A small self-supervised audio encoder (BEST-RQ), trained from scratch: 4.54M parameters, arch tc_resnet.
Rows from block 9, named by matrix and row number. Rows with one number belong to one channel. Each number is 128 + 24 x the weight over its row's rms, rounded and kept within 0 to 255. All counts start at 0. Numbers have three digits each. After the name is the row's rms in percent of the matrix's.
# convs0: first width-11 conv (model.blocks.9.convs.0.weight, 128x128x11), inputs 50-59, a 11 kernel for each
# convs1: second width-11 conv (model.blocks.9.convs.1.weight, 128x128x11, transposed), outputs 50-59, a 11 kernel for each
convs0.28 103:128128128113111128128132128139153128149158142128115053128154141128147128128125128120120102128115207101156133079128175097123136122128072088142090128128134119128092127085128128139128108147128128105128120124128128128145128106111110128128110121145097090104175129137128155083092093155128112098163140117131120156130105128072102075099168
convs0.29 097:128129147140055182148159147128128146122128128128128118117128107115117128125135126194107128128127128151128117128112151134134073128128154128104117070128109128128112147174128116164167094129081108123088128141143096091119127103128172128149114128128134117128128129128158128106122128130128099133124133086128078133124095121128113128073128
convs0.30 096:196128128128128105139128137131111128128117128053128160130099128147150143128115080111097145149118129127128101128165081184098128128132176103175128142128094128109092174130080128110128131097129128121128171090120154128155080145128103092176128080147075128143148128128165155128138123105128113157107178151153128128121141151117128088096176
convs0.31 097:128134141125128125122145122101139128089123105094128110128128122108128169128178070144115136173128169045128055087128142128126169167082128097196149129105128128147128155095144120144160134116110128128151156178139119128127117100150143128165075071122109073118128128128128106105155080128128119171145135138068116128165170118128128090128128
convs0.32 099:129134128144147133128102128069071133102128105133096135133160142117128128124128144087167128088129121061118128128137130128125128157172149126191130136121164170128129125128128128128128128104165134129086175128128128129128151067128128128160119139140103139159134095157110063134174094128128123128128105100112128131140128170121200116141090
convs0.33 102:163175134126066128128135117108187116083156169109128087141128137128184115179108128128128169127158096097123128161128128120128115137128218119174134128128147143140126128128206120145159128128138101141144128136128113146128128128128128151113106160099160146084128136128091158128128080131163144130182131123080079128146133128169110128176128
convs0.34 102:128153142128132128130107128148128152122128128108128151120117136128169133163128096128120139154159089128128128157096153152097128128150089137125128170136128096119109095092192128128176128128104128081128128094200128149128170113143112148128096185128128105121128157079128088155120071109131128128142129136111159115128141149128116097128165
convs0.35 100:136094128123128118128101128128077106144128108140128138138145133197121104109138098132128155119092128128169128128128126124150184114117177131128195153095150160114128155136118090128129128085183128128128074103147119117113139088169135128128128128164165140140079153106149138116128106112128120147159103085088089112128163092084119128128158
convs0.36 100:115137133114128128169128128128172072174132126128128099128100146146116128083105155158103128119131172122114128185111108128102128136104121128085128107128128187128095114117172118128128152103165162149202099137141113090128089172128129140188148176153128166121116128106126068118084128128124154128128124112114116096103127175128122129061102
convs0.37 100:128128156176128105128128128140198121128119128119122100128148129110095177089128097128079128091124147139108113058077113171128109128123128128128160128135133130130128140118128149123128121115128090112128071128128125128152108130128131128124097128117135140138137128165112197128114141128171152115118182128128087148128125108128128067128121
convs0.38 101:128135095148128125130128150103034122121121151142144124138128128120128128128109128151128128128160126163180128128128145128128128142176127171128154128128128172170115128128124115124128143112128096128102141159128166127159128129128163128128125128138169149104128136119128128128160167175147128145116071126090144181156154137152163128064128
convs0.39 102:128137146159106128128144165160094098122148161123128139150128128138128113142122128137128166145081128128153129104128155083168128128100128121127128103102180128134121180042128075092117122159128130160138196123146128128128094094128150099120139069134087135117128141110181123097119177149114129086131092128072128097114107128140152170128128
convs0.40 098:137142128139121164128128128128097159128104101167136168116121128120128078128109167118128164128093127099131125157094122128128128185128108127128175136119134163128128120143128128114120167127189112172203124106128128157128123106128128190128128128126128146111128128145148147128128128165069128128073207060125150139119119130081128128128128
convs0.41 101:068124123143106131120119128136128112137096074137128133128068090142128143135156128180145128115051128128128170146128128110124128128141128164128129157079198128098114128108128081129140135128189128131128153144128128091128128093160118138150190128128128146120089128121158144177128128128128081098097128142099154128109112122105128131128110
convs0.42 099:187164128128128141128128088143128128131128128137182147072092130090123135128066128129128120123159128082099128128101169128128128091141109092128128128128132128121128128128161128128125097144128131128128072156114057128127106095098128145128105099166128057128128154128128116115122125124175161128136128138099200122124140128128128128112096
convs0.43 098:135128099128128073129153113146128153189164155128128119095128154151170110128128159128121086066093128103128122133088134112157113137108098072176170157122147078105126176145106148140118083128157169128158147122143128128174100128147128110126104104195128128128127128128094124090120044125085126207131128135170128144128128142138111117099138
convs0.44 102:128128128122102127152114113128128112158092097128128139089136098116072111129124138143128163151128149119128128169128174128128157128087133128131109099128150128157149128120119128154128134128086128151128134126096128128128128108100128161156107093077073151128124140128128149098112134202143112092127158153088167094158128142059158139120128
convs0.45 096:187125128127202128150128128141124128128156119099084128128154171202128094128164128128103156128068128187128099088167128128128169094128116128166139086127163155105132194128110115128091105128128138128072128093123128128108125128128104118151130128128152128128128075134128107128159128129170180118091086128181128128128154151144112098118105
convs0.46 102:157128128128128128145110095126122143128152130073133128128193151128163128128128143128178120081128175055096128130102118108154151129098151089128128152142141109120133161128098143138128128107156128123128119128136128135115128128172149160136128098081128146094123128060101158128122128128164128128100094128109094132170159164128128158072083
convs0.47 101:110079129128128140096128169112166137100128110126131128129122114171155206107128150140143090100097124128121109156119132124128128098128125171162132162178128135157128103129128128135128149139117119167142082140127180135148182128138134128119145138128152139128171142114131157128125128084128093127133127092114122159180142137152108128144141
convs0.48 101:128106128130174097112128151121149128151128098128157128096128112128128128128187147125088157081128128128172146136084089084142144120103109137082122128200130128110116142154113170128104178128128128128164127105128128120160128128128084128113128130128128112103104160146128166053157128128124128128128185128128148124163095128128128128128128
convs0.49 100:161113105128093128128178128128144135121135087081157128128177117168121130077106128128074161128175166128145125128116101119128104128165148128098158144131132157128071152062099138104167144128097128130122151128128176173147128128128122153150128137141152107158146133147128122124128128102160103128128128128186127076128128134115128128128118
convs0.50 101:062128097122141128194139142128128171107100104128099128147128128145111085150128144113110128128135082128150128142122144128128126152128119127128128081110136177167103128128147126128161170128119102128121128128147157147141103128121111128128128099119128093100114128137176128128128110128151163167128128182128101120130128120135128162128108
convs0.51 098:128128128128128163109093128116128164118132083095128128138088120128128128128128109128090130128167120123125132088111170104094143172130160161094152128085128176124128141128149129128149128108141150109128143128156125139112128128162131117082108128150123119099138111161124099161128128172156191128102128121092149108153092128128169134089119
convs0.52 098:078143159128128183109123094149128135143072128125151128140118101128128084153148116140099128128098139155128177128100128128170128128144128176128107152154140168128126103128155118070173144173141110130092128176134128139112092169121183180179143094128170090070135151193141128128109128119128172139163121093128128181100128128128162167129124
convs0.53 103:143144161128126128127099184160112128115128161118128147128163145135128128100128128100128118115128150128118128104128108105170128115130137082128185128170182142128059149078146143128167147113116126128107098119128134128104128142087112133083128128147145167137124128133156126147077167128128123116124141150146128128168128128168129128101102
convs0.54 098:132128168128128128094152127128133119136101124147109128128128145147095073113133128145151115128128121197117110125128148106081128178128082134154081111138128128131128134097123123155128098128079144155128128174110130150128128193115128110128165128121152177128128128085128143108128095132199142128095128128136098107135128150128064128105133
convs0.55 096:125128128128128136165128128127115128119174090128130158139092147154154123099075085128147082128136144194128136089128128094136128128128128158118100149107139128165137128128128161158150128128128167135109128109081150141142154095103108117138101151128101113114089159128128140128113079128128131119172128128128115141097110122128128124128128
convs0.56 108:156128128150144128106160128185143123128115127148122157128152088163128128141090136128132128109073128147119128127133087106131100128128134128133120109162137128108086194128141208114102121145159115119179128128153098124097151157128097128121128107087158135101112095146138128142128164128151128128148095087153128118128112106155097192201128
convs0.57 099:128197184128132175128105166083105133133149128147128129128116128145128183128128122110077145069128151104163128128128128128081128172128097194092116128128091078109099121112145140074133179113118128128097128125112117169128109101128128160091114144105091128111149128154102074053128095115145096134128082108123151121163149128128109114141128
convs0.58 101:148128136159128188128128140128174128151154151116138128155090128128116128119128092128147103121160128147130128129152129135113080151128128135085167126107155128166140157114110147179133062124098132144155171125167127124133128128100079113153100128128088189106116106128128109149122128128157104128128121128224097128127128128101156102128075
convs0.59 100:128128097104128100128061117131128156128117128128128124087145162096053128088165149180128100128133110128099128128106121128128128128166128120128153128116137086083128128163159149151140128128128114132086126128112135178158127098128114117087128096128128126087114128133148129084152156128128128125129085149169106088160100179122110128088129
convs0.60 099:128185116132085128128111128128118128144109128147128132128112128105087128194159128150148109116173204128102105161128138076126146128098128185176133117108128146077147157128152095146071187166124107128128086128104117142131084155183128126097101128095128138154128128137103112128110078131124128128164129112128128128107089110203142128099079
convs0.61 097:139117092128128128144128127128142153157128128114154128070110098128128140088128092113150128126107115081128128096142103156117119128081131110128122128128112097107154128166093187116162172113158113104163128131085174156128119128160136105115149119128128130115138128128150162137081149117125161128128166147150128183175101128109128181128144
convs0.62 103:128146190128114124168116099167107151129128126128128128128133176128152129128151148129128112128094128121160109153154128134094138150128128174128155110132118128132128154113128128126128146117128095128095075128090107121151159128128128094166128140128149184077143169131118128128133118130127074152102128169174128175128128113128109112128128
convs0.63 102:135129085091149092128130105095177128128128128135120128147122139128221155157188156126164100134128128076135088128135129160128128128176148122147114128106104146163128133113152171177154128128117098123128128128148092133119179153079109038128151132128129122134128130118171128128128133110139101142092128128070195114162142146092152110128128
convs0.64 105:151128128132115128152098151136185113107140104126132122132107121128138117100128114081115095128128157128149128107128128128157085128123120128162114128128116123128148188143115128125128117128128130128128117109095147128128077137147169137080128128160099128128143117115120128128131128089128128154128097109122128128089128113160168158125161
convs0.65 104:128128141128128128142128129130153080128128125128118128115107128092097160148118098155128128123174165165098103128118128128128135128149086147128123177097146085128128128128136101152128139154128141108132128111128166131140128128114122100072128114095157145098137128100128102128128128141130141096111128168128128102152101151135113128109128
convs0.66 102:101128097128128120183100140165128128160120118128082122165128128128163128182099128128128128105116145088139155123111128128155128128128093127178128126128128104122128156120088145131128150115119128125128146128128128136145128108104123186128128080156148128128124128108098091162156128128106128119115092143102046121102137130128117132128112
convs0.67 098:112119128135128129104128128072146128128128128113110128098128130059147121151169099092143128124131128106120122130137127128145132069129139173128135162122104128098112087163151113120128175088128089128127134128128115109103126126149160109128119182137160143129111130203128128147184110128129115126162128128112128141098136125128128092130172
convs0.68 099:088114142148063128103128097128195113132128128078103110121176148136125104128128128128128098110128117183128074153157132148128134105128094072089108051094117128128122128112156164138128128128139128113128128092189128128138142120118128128128167121128128139134113173127115128087119150148137128145128110100098103095135117155152108129115128
convs0.69 100:120123128128128123073084154095152122128107152168132128097084128119128063134102128122128128163110096120123125128093128081128126128128144147102107124096116128128125128147100121128148077128112087153203130154150159120128120153128129112166166150128105128125128187128131128105095141145128149115128128128174155132163128103137129080062137
convs0.70 098:130128128130128111141086141128089161128184161128133151145158136128118162066150128138139128128096104128128128124128095128159141109128215128197076128170129151128119128121087115100124100128128134137128138133109128157135106128128107128150120116103128125149138128133095110091128145129137128115153094179143091128131128112128128133083164
convs0.71 099:128174141119128128128162128145128128128128095128130111128129112128126146128087128128128100124143128128160128145128138125108097106096176151099117128095092155130121118093140104170111132142128134165128172142128128128133140128128116075089124128112167120128078123152099128128128128039100128126135121112103115108159108128131128110170128
convs0.72 101:119109140122153109141128138094116116091150143105177145136144128133179070062109113144128128122128133127097128128122126128128118128128128142138128106128113142129150150105111086137148115114120128128128109163085113110149147133128119124115128089094102183103180109161132140134157089128139120128164124106176175135119163128143128092128091
convs0.73 102:128149178099110138128101128130096165128128099151150128169137128160076165137128152128128128128128089159147128099148146128074110134107111149160153151138133156155141087149155161119118155116128120148152127109094114129149142116128128122142092180128141124128128122186104106083106146128170131128107110091151128106117116155147156154128128
convs0.74 102:102117128159128145096128150160083128123128146128128089107146128128128114102128128152128120129131094128128148134158102128099131160128137128143141157066102128128087128108128151129147128095120124126099170111129063130134134128128128137097174094136117140128139128131128120147128114121108128176118133159128128128113128147127128073128128
convs0.75 094:128131121122128130128107159128119128127128175131127137128100090129095121127123128155128128134116116131123141106134090128139137171128108128136145166123101093128153127116146169128132172158128088128086128165129157128108089128206128128128125164064128139128128128109112109125116130207098085118128128128128143159095128128128097153149067
convs0.76 102:047070177151131162126128100128151100128084128098121128097142165128149128132128070173134128128128152100104080128077128114130136128189148105083128107128124113128150142128156111149118123110128071128036164128115162098138156127128064128123128128128115131095128139128157081104128114116146080140128128140087092119128160137108128154196133
convs0.77 099:087108111089075128128128088111111107103128079094143095082128150128179128128128128128147098128092129151121128147128128150128161128171158128070113132121110150128135128128140128128153097156128088135155063136128108102135180182138114104128059156133128140101138126170128128092112137101128084128128128175114109085137128131128128161157078
convs0.78 102:180152162187145122176168115128128119132090128132154091128119128141128106158128162178109116101132161112110128152128093128145155126121104135161128094162160128125128128128145099128128128147122110108080124143143128128148104120093160143104088091128124123128128135128118093148114128145151108128178074128156128128137069158104159159111128
convs0.79 098:113153128074128118127128134068128165173133123099157128128151128125157128187128053128128098146128105135086128135095171128128120103157128128128128103108128128128140106110162128146128102128130128185137143163118138128111128126156112153136146119128128128131128134150107157135128128159128091133184140128101101109164141128128128108128207
convs0.80 097:128132128179128128119128132128170073138150128128128128165172099112165134122177128106121114128128172109146100075150175080128116076103065179130100128151128149099161137128167123107127108128115146133128193107153091153124125154128070074163103169128105128150128128112149129079128128128131090086136128163101128098156105144123141128116178
convs0.81 098:128138164128155128151128128120103128105133131128128128128165166138157169128128071133128097114100121127135154128083128128142128137102128150128121166128106112166117089213093111128176165114123164128098145128102149106171142128156128156100129128135142132145130139098087117134105128128145128128099128117111128141120127115159128128081067
convs0.82 097:144174113128128142128103128128136142135120147103144062149098128106134200070158131133128106103141103128131080117128104161128128128128121128105128128128128116128099123063157125208116111119128150116169102164128117179158128128139128188128112128089091128137142110068125128150086112153139192136128128094132091128150126141128075131128153
convs0.83 100:078128175203124128128126121121062128101128125161110102134168100113105163052128128128128152128094128128128128119170112119144158116127206128087095110107098133142175153112128171189128175140050130118128108128128104111128132145105129060128128149093110169122128159134148126116109128131100125203130128149175128128128102144105128128147128
convs0.84 101:065128128128141128128115148159172124128138128128128128105086146128128148086125141135128088160154135128111114132128110110185100131082153092128152129103116149128116128111128170128088145137143109167128128111128127196200098109155096107157128128133128128129145116057128175128128129136128145128098079078139128128128139190132128131128085
convs0.85 099:179128153128139128109114128126136111077136150100080102106130118128128138128128116106185178151128155171105141050128128128142128128057112141062092128128128128128128096128124128126165118112105128107121081101128130108105114118118099111157153128128132157104128112128129142121142128087149141155128139137168114128164111144169123128088113
convs0.86 098:169144128151128132084128100112128176128128137128128128159128098154112128128128128128126156096128128183124091174111098143178128165147174138137128085123171136126128128125148124118128171125121128133128128174128128128124071128135163121148129133142128127128132128106128127115128135129128100129128094168136091104094128113128073128135118
convs0.87 104:128130135162128097128116116106128120174128062118116084121128126095122109128109085154128128126118128128137046081128128128162129128129075094128122127180159129128128128087115157081073140143142162128128158111125125126151095135128164131113149064128128172123128139112112153136128123149128142119115118080106106129128113128128122121123091
convs1.28 095:086145104128128175125148148116079148144128128150147104079070128124140128114158131118081077128158066128128128094191128132128155128096122117149128135128128114118147128121150114060177178112128100128079128115155127128139128097133128121128099128108098119082128128128128123128128148146128174128168144058128139116128170128101128126128141
convs1.29 101:154128096132112153150142158093163128131140077128150118128106128128153160128128128105154122128147128148128105128128142128128109128106080118120128138111090128129111128169136128150144141100145106126128116152119159135179109128074094098179100128127175121128128169128128102145087107151087150101125128142128085111139128131128128127100128
convs1.30 097:128128128130088159095128144129077113128112128128127128120104105134092128138131149110118093097143071119123128128128129113098128128165075150128128093201127128153128142141128122117128112123109095174123128124163079128128128128138128107087074122128139142158125175164136128092109128127089137124114133128124136151128126056121078189139131
convs1.31 100:078128175113129071128128102133114128128128115128125128140165153128116175075191175131106128140142178159100117103078128130111121141128128086128128137112104114128161128128128105152092184134114124128193128139128139099128128128128138127128116135111098149158171150095102112128154103134114128138091179128172128150128155105102128075128092
convs1.32 100:128147101151179125132071103128128113128128141128128142160142167112206116115183082128128127123119128128173076128084128087156128121128164079128070122195128111128128135128095128129128128144147128159130128128128169103110168159102177143126150128164148128128079128144128146166123108081123128150128115128121128173066128128128124128128156
convs1.33 097:117120128108139113149151072109095130108137128128155128108117135128116118132115128104121143098150103128128128109128154156153148128189111143170135128128109128100109128128101154118181114128128128139099123128118128125128102157141151122148128128138158128134128128128128105128157128128106128128154156141087136120150128075102128129124128
convs1.34 104:125093128130121156083127113128195128128128138128134181124128118134099171128128091124148128128115117120132128122140123181128106179131106143128145085134140097176131128128170121161139111128125095024152096191161128095121128128128128134178128128154173088180128081131164128123128136183180139123146165106128128128110128147128144137141120
convs1.35 101:128109126128109128128128152144099077109110112085100085163123134128145124135155128157135128118126104071151119128157151164128141087150123177138130122110089150085128091094081104058175143128168128128128128128142128165133088124114128087128165135128108132128096112128165148128101120128128093062100121133128124128128179128128084128144128
convs1.36 101:152142112107132144128164137108180152110083128137128128181151066140128176115128118177184166134115128189128127128074149128128126113128145161129113125171128139198128128142106127128168160128099146146102166117092108106114082128128128128178117128168083128128112128089128080116169128125118121159153128128063163144087102094137160179093103
convs1.37 102:165126162128128114128109128100128106099165128128124160108154171128128127114136203078177062120160093128122134142113122113093141186116115147150077126128085128145130116168075078128124128128161128155128115151107103159126128128128082128161134128128122138128114128128180148128119128169137128128125128128128104068095142151127144106137084
convs1.38 098:143066130128147150128103123112102181128086142128115116077106128103076170110174127114128116128086108163142136128128097177133128094098153117086128120128128107128085167128128128128067145128128115128164089115123128128173060128141136160128128106132128128111151136147128166153128116128113166119154201175111128128128124066102148150123163
convs1.39 101:144115100088128136179151128123125128128128105128122129128136125160128128117155120096128199062148137166061105164143121124128128135170119157209128161156136128153167151109091092141136108158218139128112138144120078126181130128149104115093114128154128100109128103089135157128128128122087078135098161128158102107128170103128112159138128
convs1.40 101:126100089151136116128139128128129144109131090097128128128128128118103128133117111149128095144149131128104112107160179161143128088128153145128128128128090103183126129128128111128128128128147148116172093145128128129128106080128111102116083148110128137128128128154128128174128142095176128128182126099095150128132128103142131147128121
convs1.41 101:143087128127128175128136116128165128108116165090119128118128134093077182141115094120162145128128152162128117172122160112138104110128131128180113129177104098147128092163128103128112164114133099132135112102164125097119140127151128114128128090160116127128114128103137077139162145149128162103128136128113128166128089111113195146099118
convs1.42 099:073100150148120137147128128133142108162145128138123098147128105139128147108128146089150128110128139143109165128134142128148065131082064114128139152110128170108128128139168109130133183124168115089130120134135128146166062114097163131153173111128168119098128128138120133128128090128121128129063159203110143121136128122079131128096128
convs1.43 100:088126138084128141123109110079128160157162151160133095168128112124128121152125128125128128128132080128186153107147128128128128175128067159108139122185156111116147116128128115117159134103128145102099128128128128095128140101128128113128144080128128128149076140089128107111168100128135128127136136124162179128076128128089123080107118
convs1.44 104:128130145125123132136129125153180143064154128114132128155151129134107128116128137128148165108069161151128103128111137134132124148150128128130112128150137128153107104131128162110128142128128141151137129101150130114128128107099128118193164128144136128084172052125115113128137113141121092192133128128109128077099115128158133157169171
convs1.45 099:161162141128083128159121118077093128110128128135128123159128110128128114128110124142131128135130122146145160132128128128155160090128169128128058133142121123125150124109128067106128084143128077128110116098128115166140086115141143118157182106193128134081128128135128109114140128128101098116130123110181146160141163118075123115163129
convs1.46 101:128086128128079128135092176129155113077135128125115116144154137167115097153128128114109119092112128122137080091129142128121128072129128148115128128133141128108112135128128156120110148128100117164128115116138128128128128167128185128090181118137128128167128154088082131128128166170128147113149128128119200114085159135095130139190102
convs1.47 100:067094097137128107150101128109145128105103120128189122105129155128100128128128143126076141181128095129128128155145128140114128156181186128139123133128128128128094135099095175175163154132070111123181089149163053128126182137125128177166171127128126115191128111076126128134128128080128128128128086113128128108134124161096128128128128
convs1.48 100:128128158128128143085131128131137177144128128085123127201129098124138170128166130122128101128113128161089128083095128128109056128064128128156108108128128166128084128146139128138136161119128120065128098094186103093111137128152133188139106097128153158111145096153142110109139128104163149097134149097136168128147128119181128130138128
convs1.49 098:131115111128161084128104128104157123078115129151119128104111165145105144128103126132128128117128128162128107105128093155156125113085104129105142123091128128096128128107121130128137124128128192167134128083128103128165087114128128112083105116122094087128120169128126115128124128150128126150179151106157128161108125091151165141158091
convs1.50 100:122134128067108128154121093089132153128106128156128121145170132174128059105145128128112128128096096101128139139128128157105120107128120126128128139110116154128119158179149128128103108154128154112127134128103101038128092112106128128089128128128128153128131139128141136128128128078118120130128138138101102115128160098051119114128173
convs1.51 101:128162128072128129168118128128159104115126128124119099128133104138109128155128122093209076128170128128076090125161128144128128128128098128161113194179128087142128139068145136153128130123106128081128085128094131128173113109114128128133128099128128112117172128128127128128128128126146092133128128152115110101075143195128128133100163
convs1.52 099:154127148128142128128221067128128086155116135128079169100186132163207143144139128128138175087169167138136182114112151096128128128081128128128076172128136126124128174128170128114164128128103128100128152115111101115176164121147082163168128190102128136103132195108142157128122128130128090109133134128193060128128131128128154157138112
convs1.53 097:161169128122128130114128104128167128148076118077125128105105155153128143116122099128101083128128098128159093122154114128119128128163152172136083112128128079151128120166128098128176121082125140073151127137072128123166128153121119093128116155133114159104085099140143181128128128128107124120128128105131142127114128127098128146202128
convs1.54 098:100103128147148152070128109135128115136139159152115128128130128095100161128153127128127111164128128080128095128128170128128157155098071128133128127138171131076085158094128128183125129128068091096141128164114128082136158128128128166097144128103128128128128141128119128069128162103092110097118108128159128161128116102106075128128111
convs1.55 100:127128128165107128109160135095128070153131110168161099119115164128145097128128151105128165113128118131126128104128132090110131136128128128128091156128107128137134128169129098153128128143121128128126117136166162128111137115145128071084119128155128168122070128171099148128128163128128128128086138128105158120099171133128165087085126
convs1.56 104:120117128172171142128121127082126128148125131160152129120126128094133159113128177111128119142128194112114128112128128139128128128109135128133110095087128177128120157167128153151128128117104120163128153085168128128157128153128168128092126128118128113128145112131146156145140128128100128108092128116117162128097163130150086097170137
convs1.57 099:182128176128087118109107123128128153128128114128128161131114169126125184128128128131159084099117111193106128166173128128128128128111162102179134165123165154128134128131139144124160086111136128118111163133128139128128129137128185128128113120078172100083128128138128150119128140078101102128113136098128125127128146128117142127076146
convs1.58 098:141128153105128152128123125109139098084104128128142153126154128157124171128128122060161087128143151155128145128086097144128128128128094130107086164156128128152120128128109128128123128067125132121128128128128155087128095070102141128126128146128152075163128157099128090083128130128128097110128141141128128127160162123089128110127073
convs1.59 099:095143132133160098118128142090128121160128127128112128085128128128128116123128101128116073144094115128130161164142146116128107158084128121109166192132150128128177118155176114155128158121146139081122128128131128128103114166154128110128128128142092128108128128128107123150128169161111128110093143134128166129128128135070182161134135
convs1.60 100:078130128128128091114118147125170128149137172152135098138128103107128096119097128128190120128128128128095148097099168128128128182128111128141172117141128145112070095111096084134125139162128157139128109128099087142128118132148110164133128128169086128107115083153176087134115114059128128160158128191128127128128111128152134128113128
convs1.61 097:128128113122090128088128122148135115128175128109128128129103138093128128083128110128128154126093128134109088098099128092164116124128128174128125132128133086128103111128128185147128143143177128128132213108138122096125169128136128128207118131154111137054178180128096128084130128128085074151207105160129128077149170152153128081128090
convs1.62 102:169111151128128128094128063114209128135133143117128074104079096104081154152128105128108129153141177129053158101077145128084132128128128128116163128128115128107097124128152127128153128128122126107119128112172109128128147155145137153099132118147136128128122120160079128128101121125128128128128117128090088128103094154068128139086128
convs1.63 097:126128128112116181143128134121066170124128156094092102152128066128128128128182152147098115150088101128127133129128135103128128128188128129112128128128147121141082097104128112157128115113128110080142100080156128128137128128093121145134094128128128128089144133111163128133130119069081132121143092128128081128166144138108123128128201
convs1.64 106:128128091127152136121104155128135077157128122113100075094128155128182147089110120128128131135156101096136128111156153054162128110160080128149088113137123134128128157128108128096128124128177128128124160160128137107128128128128124111127128078136153128129128119128108146128128128128122072127128132128117128112128168161105158128128180
convs1.65 104:163132049107128128164128109128128170112125144117138118107120128084108107108128117162125123128089128128128172090141128128127128146128128128150168079110156128114182124128090134128204128106103127128135156128157148152134075131105170128193127117128117128080145128124174134139117152101128132153128092144128128091128115128096128131133128
convs1.66 099:152128090147128103133128130147128128146128151123126126118137128128133128125120135103139128094144141156093177096121153151170128142184089128152128127175174128123128126128128128128107128105128126128136148110201128126136123086129114163128128128117125175098157118089128075133144163151173120113128104134141107128128128114117088143137122
convs1.67 100:086128075085082117141131128159146128138128128129128161125102144120053128128139134128146093179128140160092128107133118151189128085084152178152138128179104089126097134096128179131128123138128109098149115128168100101128147143094094121125116134087123112128113080070112128154127104128128128162104128178188128128155128117160128128130128
convs1.68 102:128140128123096094128140111089171128128092120128132149161140135128114096109128128128128115128091100079132111128128128088114181128117077128128098149118147167128114128128128153128128109118116157068104128145123070128128114117128152108146124105144148132110147146128128150098128087184126128085128120135135128129128091128128128128128167
convs1.69 100:149147100151092128194128122137128128139164085125139140128128158128091128128160128128083128065178128110107128167127128128128121117128128128128148073128120103073097149128134128128128151123086128128109128128140193169128128128128109098123123098170133158189097128132084128128117131090128137128167146141128131134098185134099128128082108
convs1.70 100:135094128128183115128117138178128139164128147183112150088128146095124132113170068156128105128128112128100135094150128079128128128130126157117128154092134128107132099156150128122146142127128098104116114128147167166104102160126125134128105103142128164167146126126110126128176110143115128110159128146070142162124089130128147094117106
convs1.71 103:128141128128106136140128138145128128116130110141102155153117098133162107112141174128107134103075149066127128098101090164090143151114128096110097165149172128128128128192111102128128128128150121094189128107128128111128128128128128128135121128128112148133151128128128109189128128117128138108128129128152128136128102106150147146128148
convs1.72 099:128104148128128112093134158128128147167128108102124104128143128160133147128167117077158208128128090143124105105203106086090119108128130128128128141104128128128128128128068117092128224159145143128097112132124128123128130128168128137171097128129128083186161122128128120161128113128113128133093128083099142101156117128128092128143183
convs1.73 097:128121168156115128148122119128128128124124121150144128139128128123171167090131128148127128180128108060123129145128144164105128128123190085128128127143163128117128086178128107148117138164151107122111128060092128118128137155128110089155081173189137116102077086146128128128078167128118128132164110135096128128122095128160188129128100
convs1.74 101:140098147114128084128128090120128080125128126097132128161111128128128075116124160128128110135131142118115132147099161128124125128167044140128140130128128128128128128128148128128151128098128128089128134128140195154117128184091178127128110096136146088117158128120171121125080133095159157101153128128135106165160152165140103172100130
convs1.75 099:109094166154155128141128117128144128142169133134128085128137125119125132112137133148140114098098128128128137123149152079097109128123125128115174128158128082142071099128168169128108121148121112189153128126122140138128135128128145123128128128102110128130075126190154128128128184152128079146141089128138128128153128128128128101128143
convs1.76 099:190112104097089115128108128137150089128099150128147086126091156121073157157128172128126128129128187094141145081099161096145122179141144094114081111136123168128144109175156128102128144128128115114132158162177140138114161097122128128128128151094128128128139090142128092151152147148136157139128128162085128128187168151131128106100176
convs1.77 100:113128142116084052128092150085157114125128128151128185128144148129089128128128095121128094128062109124112139139115100103128178128128122082128115124110149128165141102128123128136153141128101128128160128095191118128161124140104126140128066128167128163128102122168128093128128128128090171107118138152128100119125136079128126195128159
convs1.78 098:128123152122119125128128092128142108093128139062160072100151128100154128143157147180128170170128127128128124128128146128128155135101128128128098111099128128128137128128093147111128135184128096128153147128123121102096137137101128098151168106128130111128128147140146170187128152118138128113183129142128171150128128144128128153116083
convs1.79 105:129132108106132115075153106140128109136128116098119124128176128145072128162136128138128136115128128082122128161158106115095142098128064128129144109128131146091089128146112126128152099128152104128179109130096128127162094128072148128207096153145128176128121108128128106128120128128124089142094092124141118118128163089120187142128138
convs1.80 103:128123188128116121128095134095119099128128125128128128128128128151128095129158128154101103139170128186122156126128088128089121136117051167144114134157138128103128159078124121128174108125129101128128115132128164151159116111133154128128158108108147116128128079185128083113148133178141134117128128131110128089115128087107128134140156
convs1.81 098:151176128147128128166183114110128128174115116091120126117128128125140128114135162130179123129128089189108121128128129103056128128159176126100128128128128128104132128128103128145167128128128167173126151128136128083128128119141097116100142115128128100128133107086109128158145110115128169171128110128118132166128128152140134122075128
convs1.82 100:100158141148108121128128153101141128149108128128136192128128128167108113146164074128125113076140133132183116147107100128128125128089149128128150128169172139128128128189128128156095076119128128105128124102158103128128126128128156124163121129097121128165141176116097166135128128132101128114116128131143128107128101128207159120135117
convs1.83 099:099097155135128085128100103128190136086128128128128098113118087125149162128128128135139128122174139128052143081133145134110156071128128139044103120160142188128114138128128128170152140128096100124128162128113114165128128159138110138159112172128133129128140156161126106128120096151155134128155124098128128128128096128178128128115128
convs1.84 103:128157154099141143128128104115137077128089106078161143128111128128136128150120131128128153128096097128147128134128128138121136115089078148128117168128151160104128098139089133138128128128128128128122145099128133093115128128139151128148146150128109128100140090149128133201134132180097099128091128143110128142134128128112188118078116
convs1.85 099:173117136130154128083033087119111163128108158128126124145128141081148050128128131130123174115140128128114136091103109058128170176108186052176061128129096097128105147117128136128130128091117128135128136128136128118122140111128142168100159135128132154162134097196068116128089128121118128124128144113128127108128138122128163128117128
convs1.86 101:149130134165130128137131055145128128131128113102161163155128154140102119165096131156110128098106098128116182124157128171132128128125104125127094128154121128128128127135128080112136128088134161135121139128129128128128128141084105107128111128128147128128166104128103064135143128149163119108128157128068114128185121128122127160114168
convs1.87 100:131157111100129152168107150128131101149128128108130093147128128137132128128157107103128118151124137097113125128123131128176168052136094148134128097185117125128191164128130140129128174128118136128126128125081146146138152128128125128080114122128128145113148128128128115128124128146144139165131150092128113149117183110134128125149162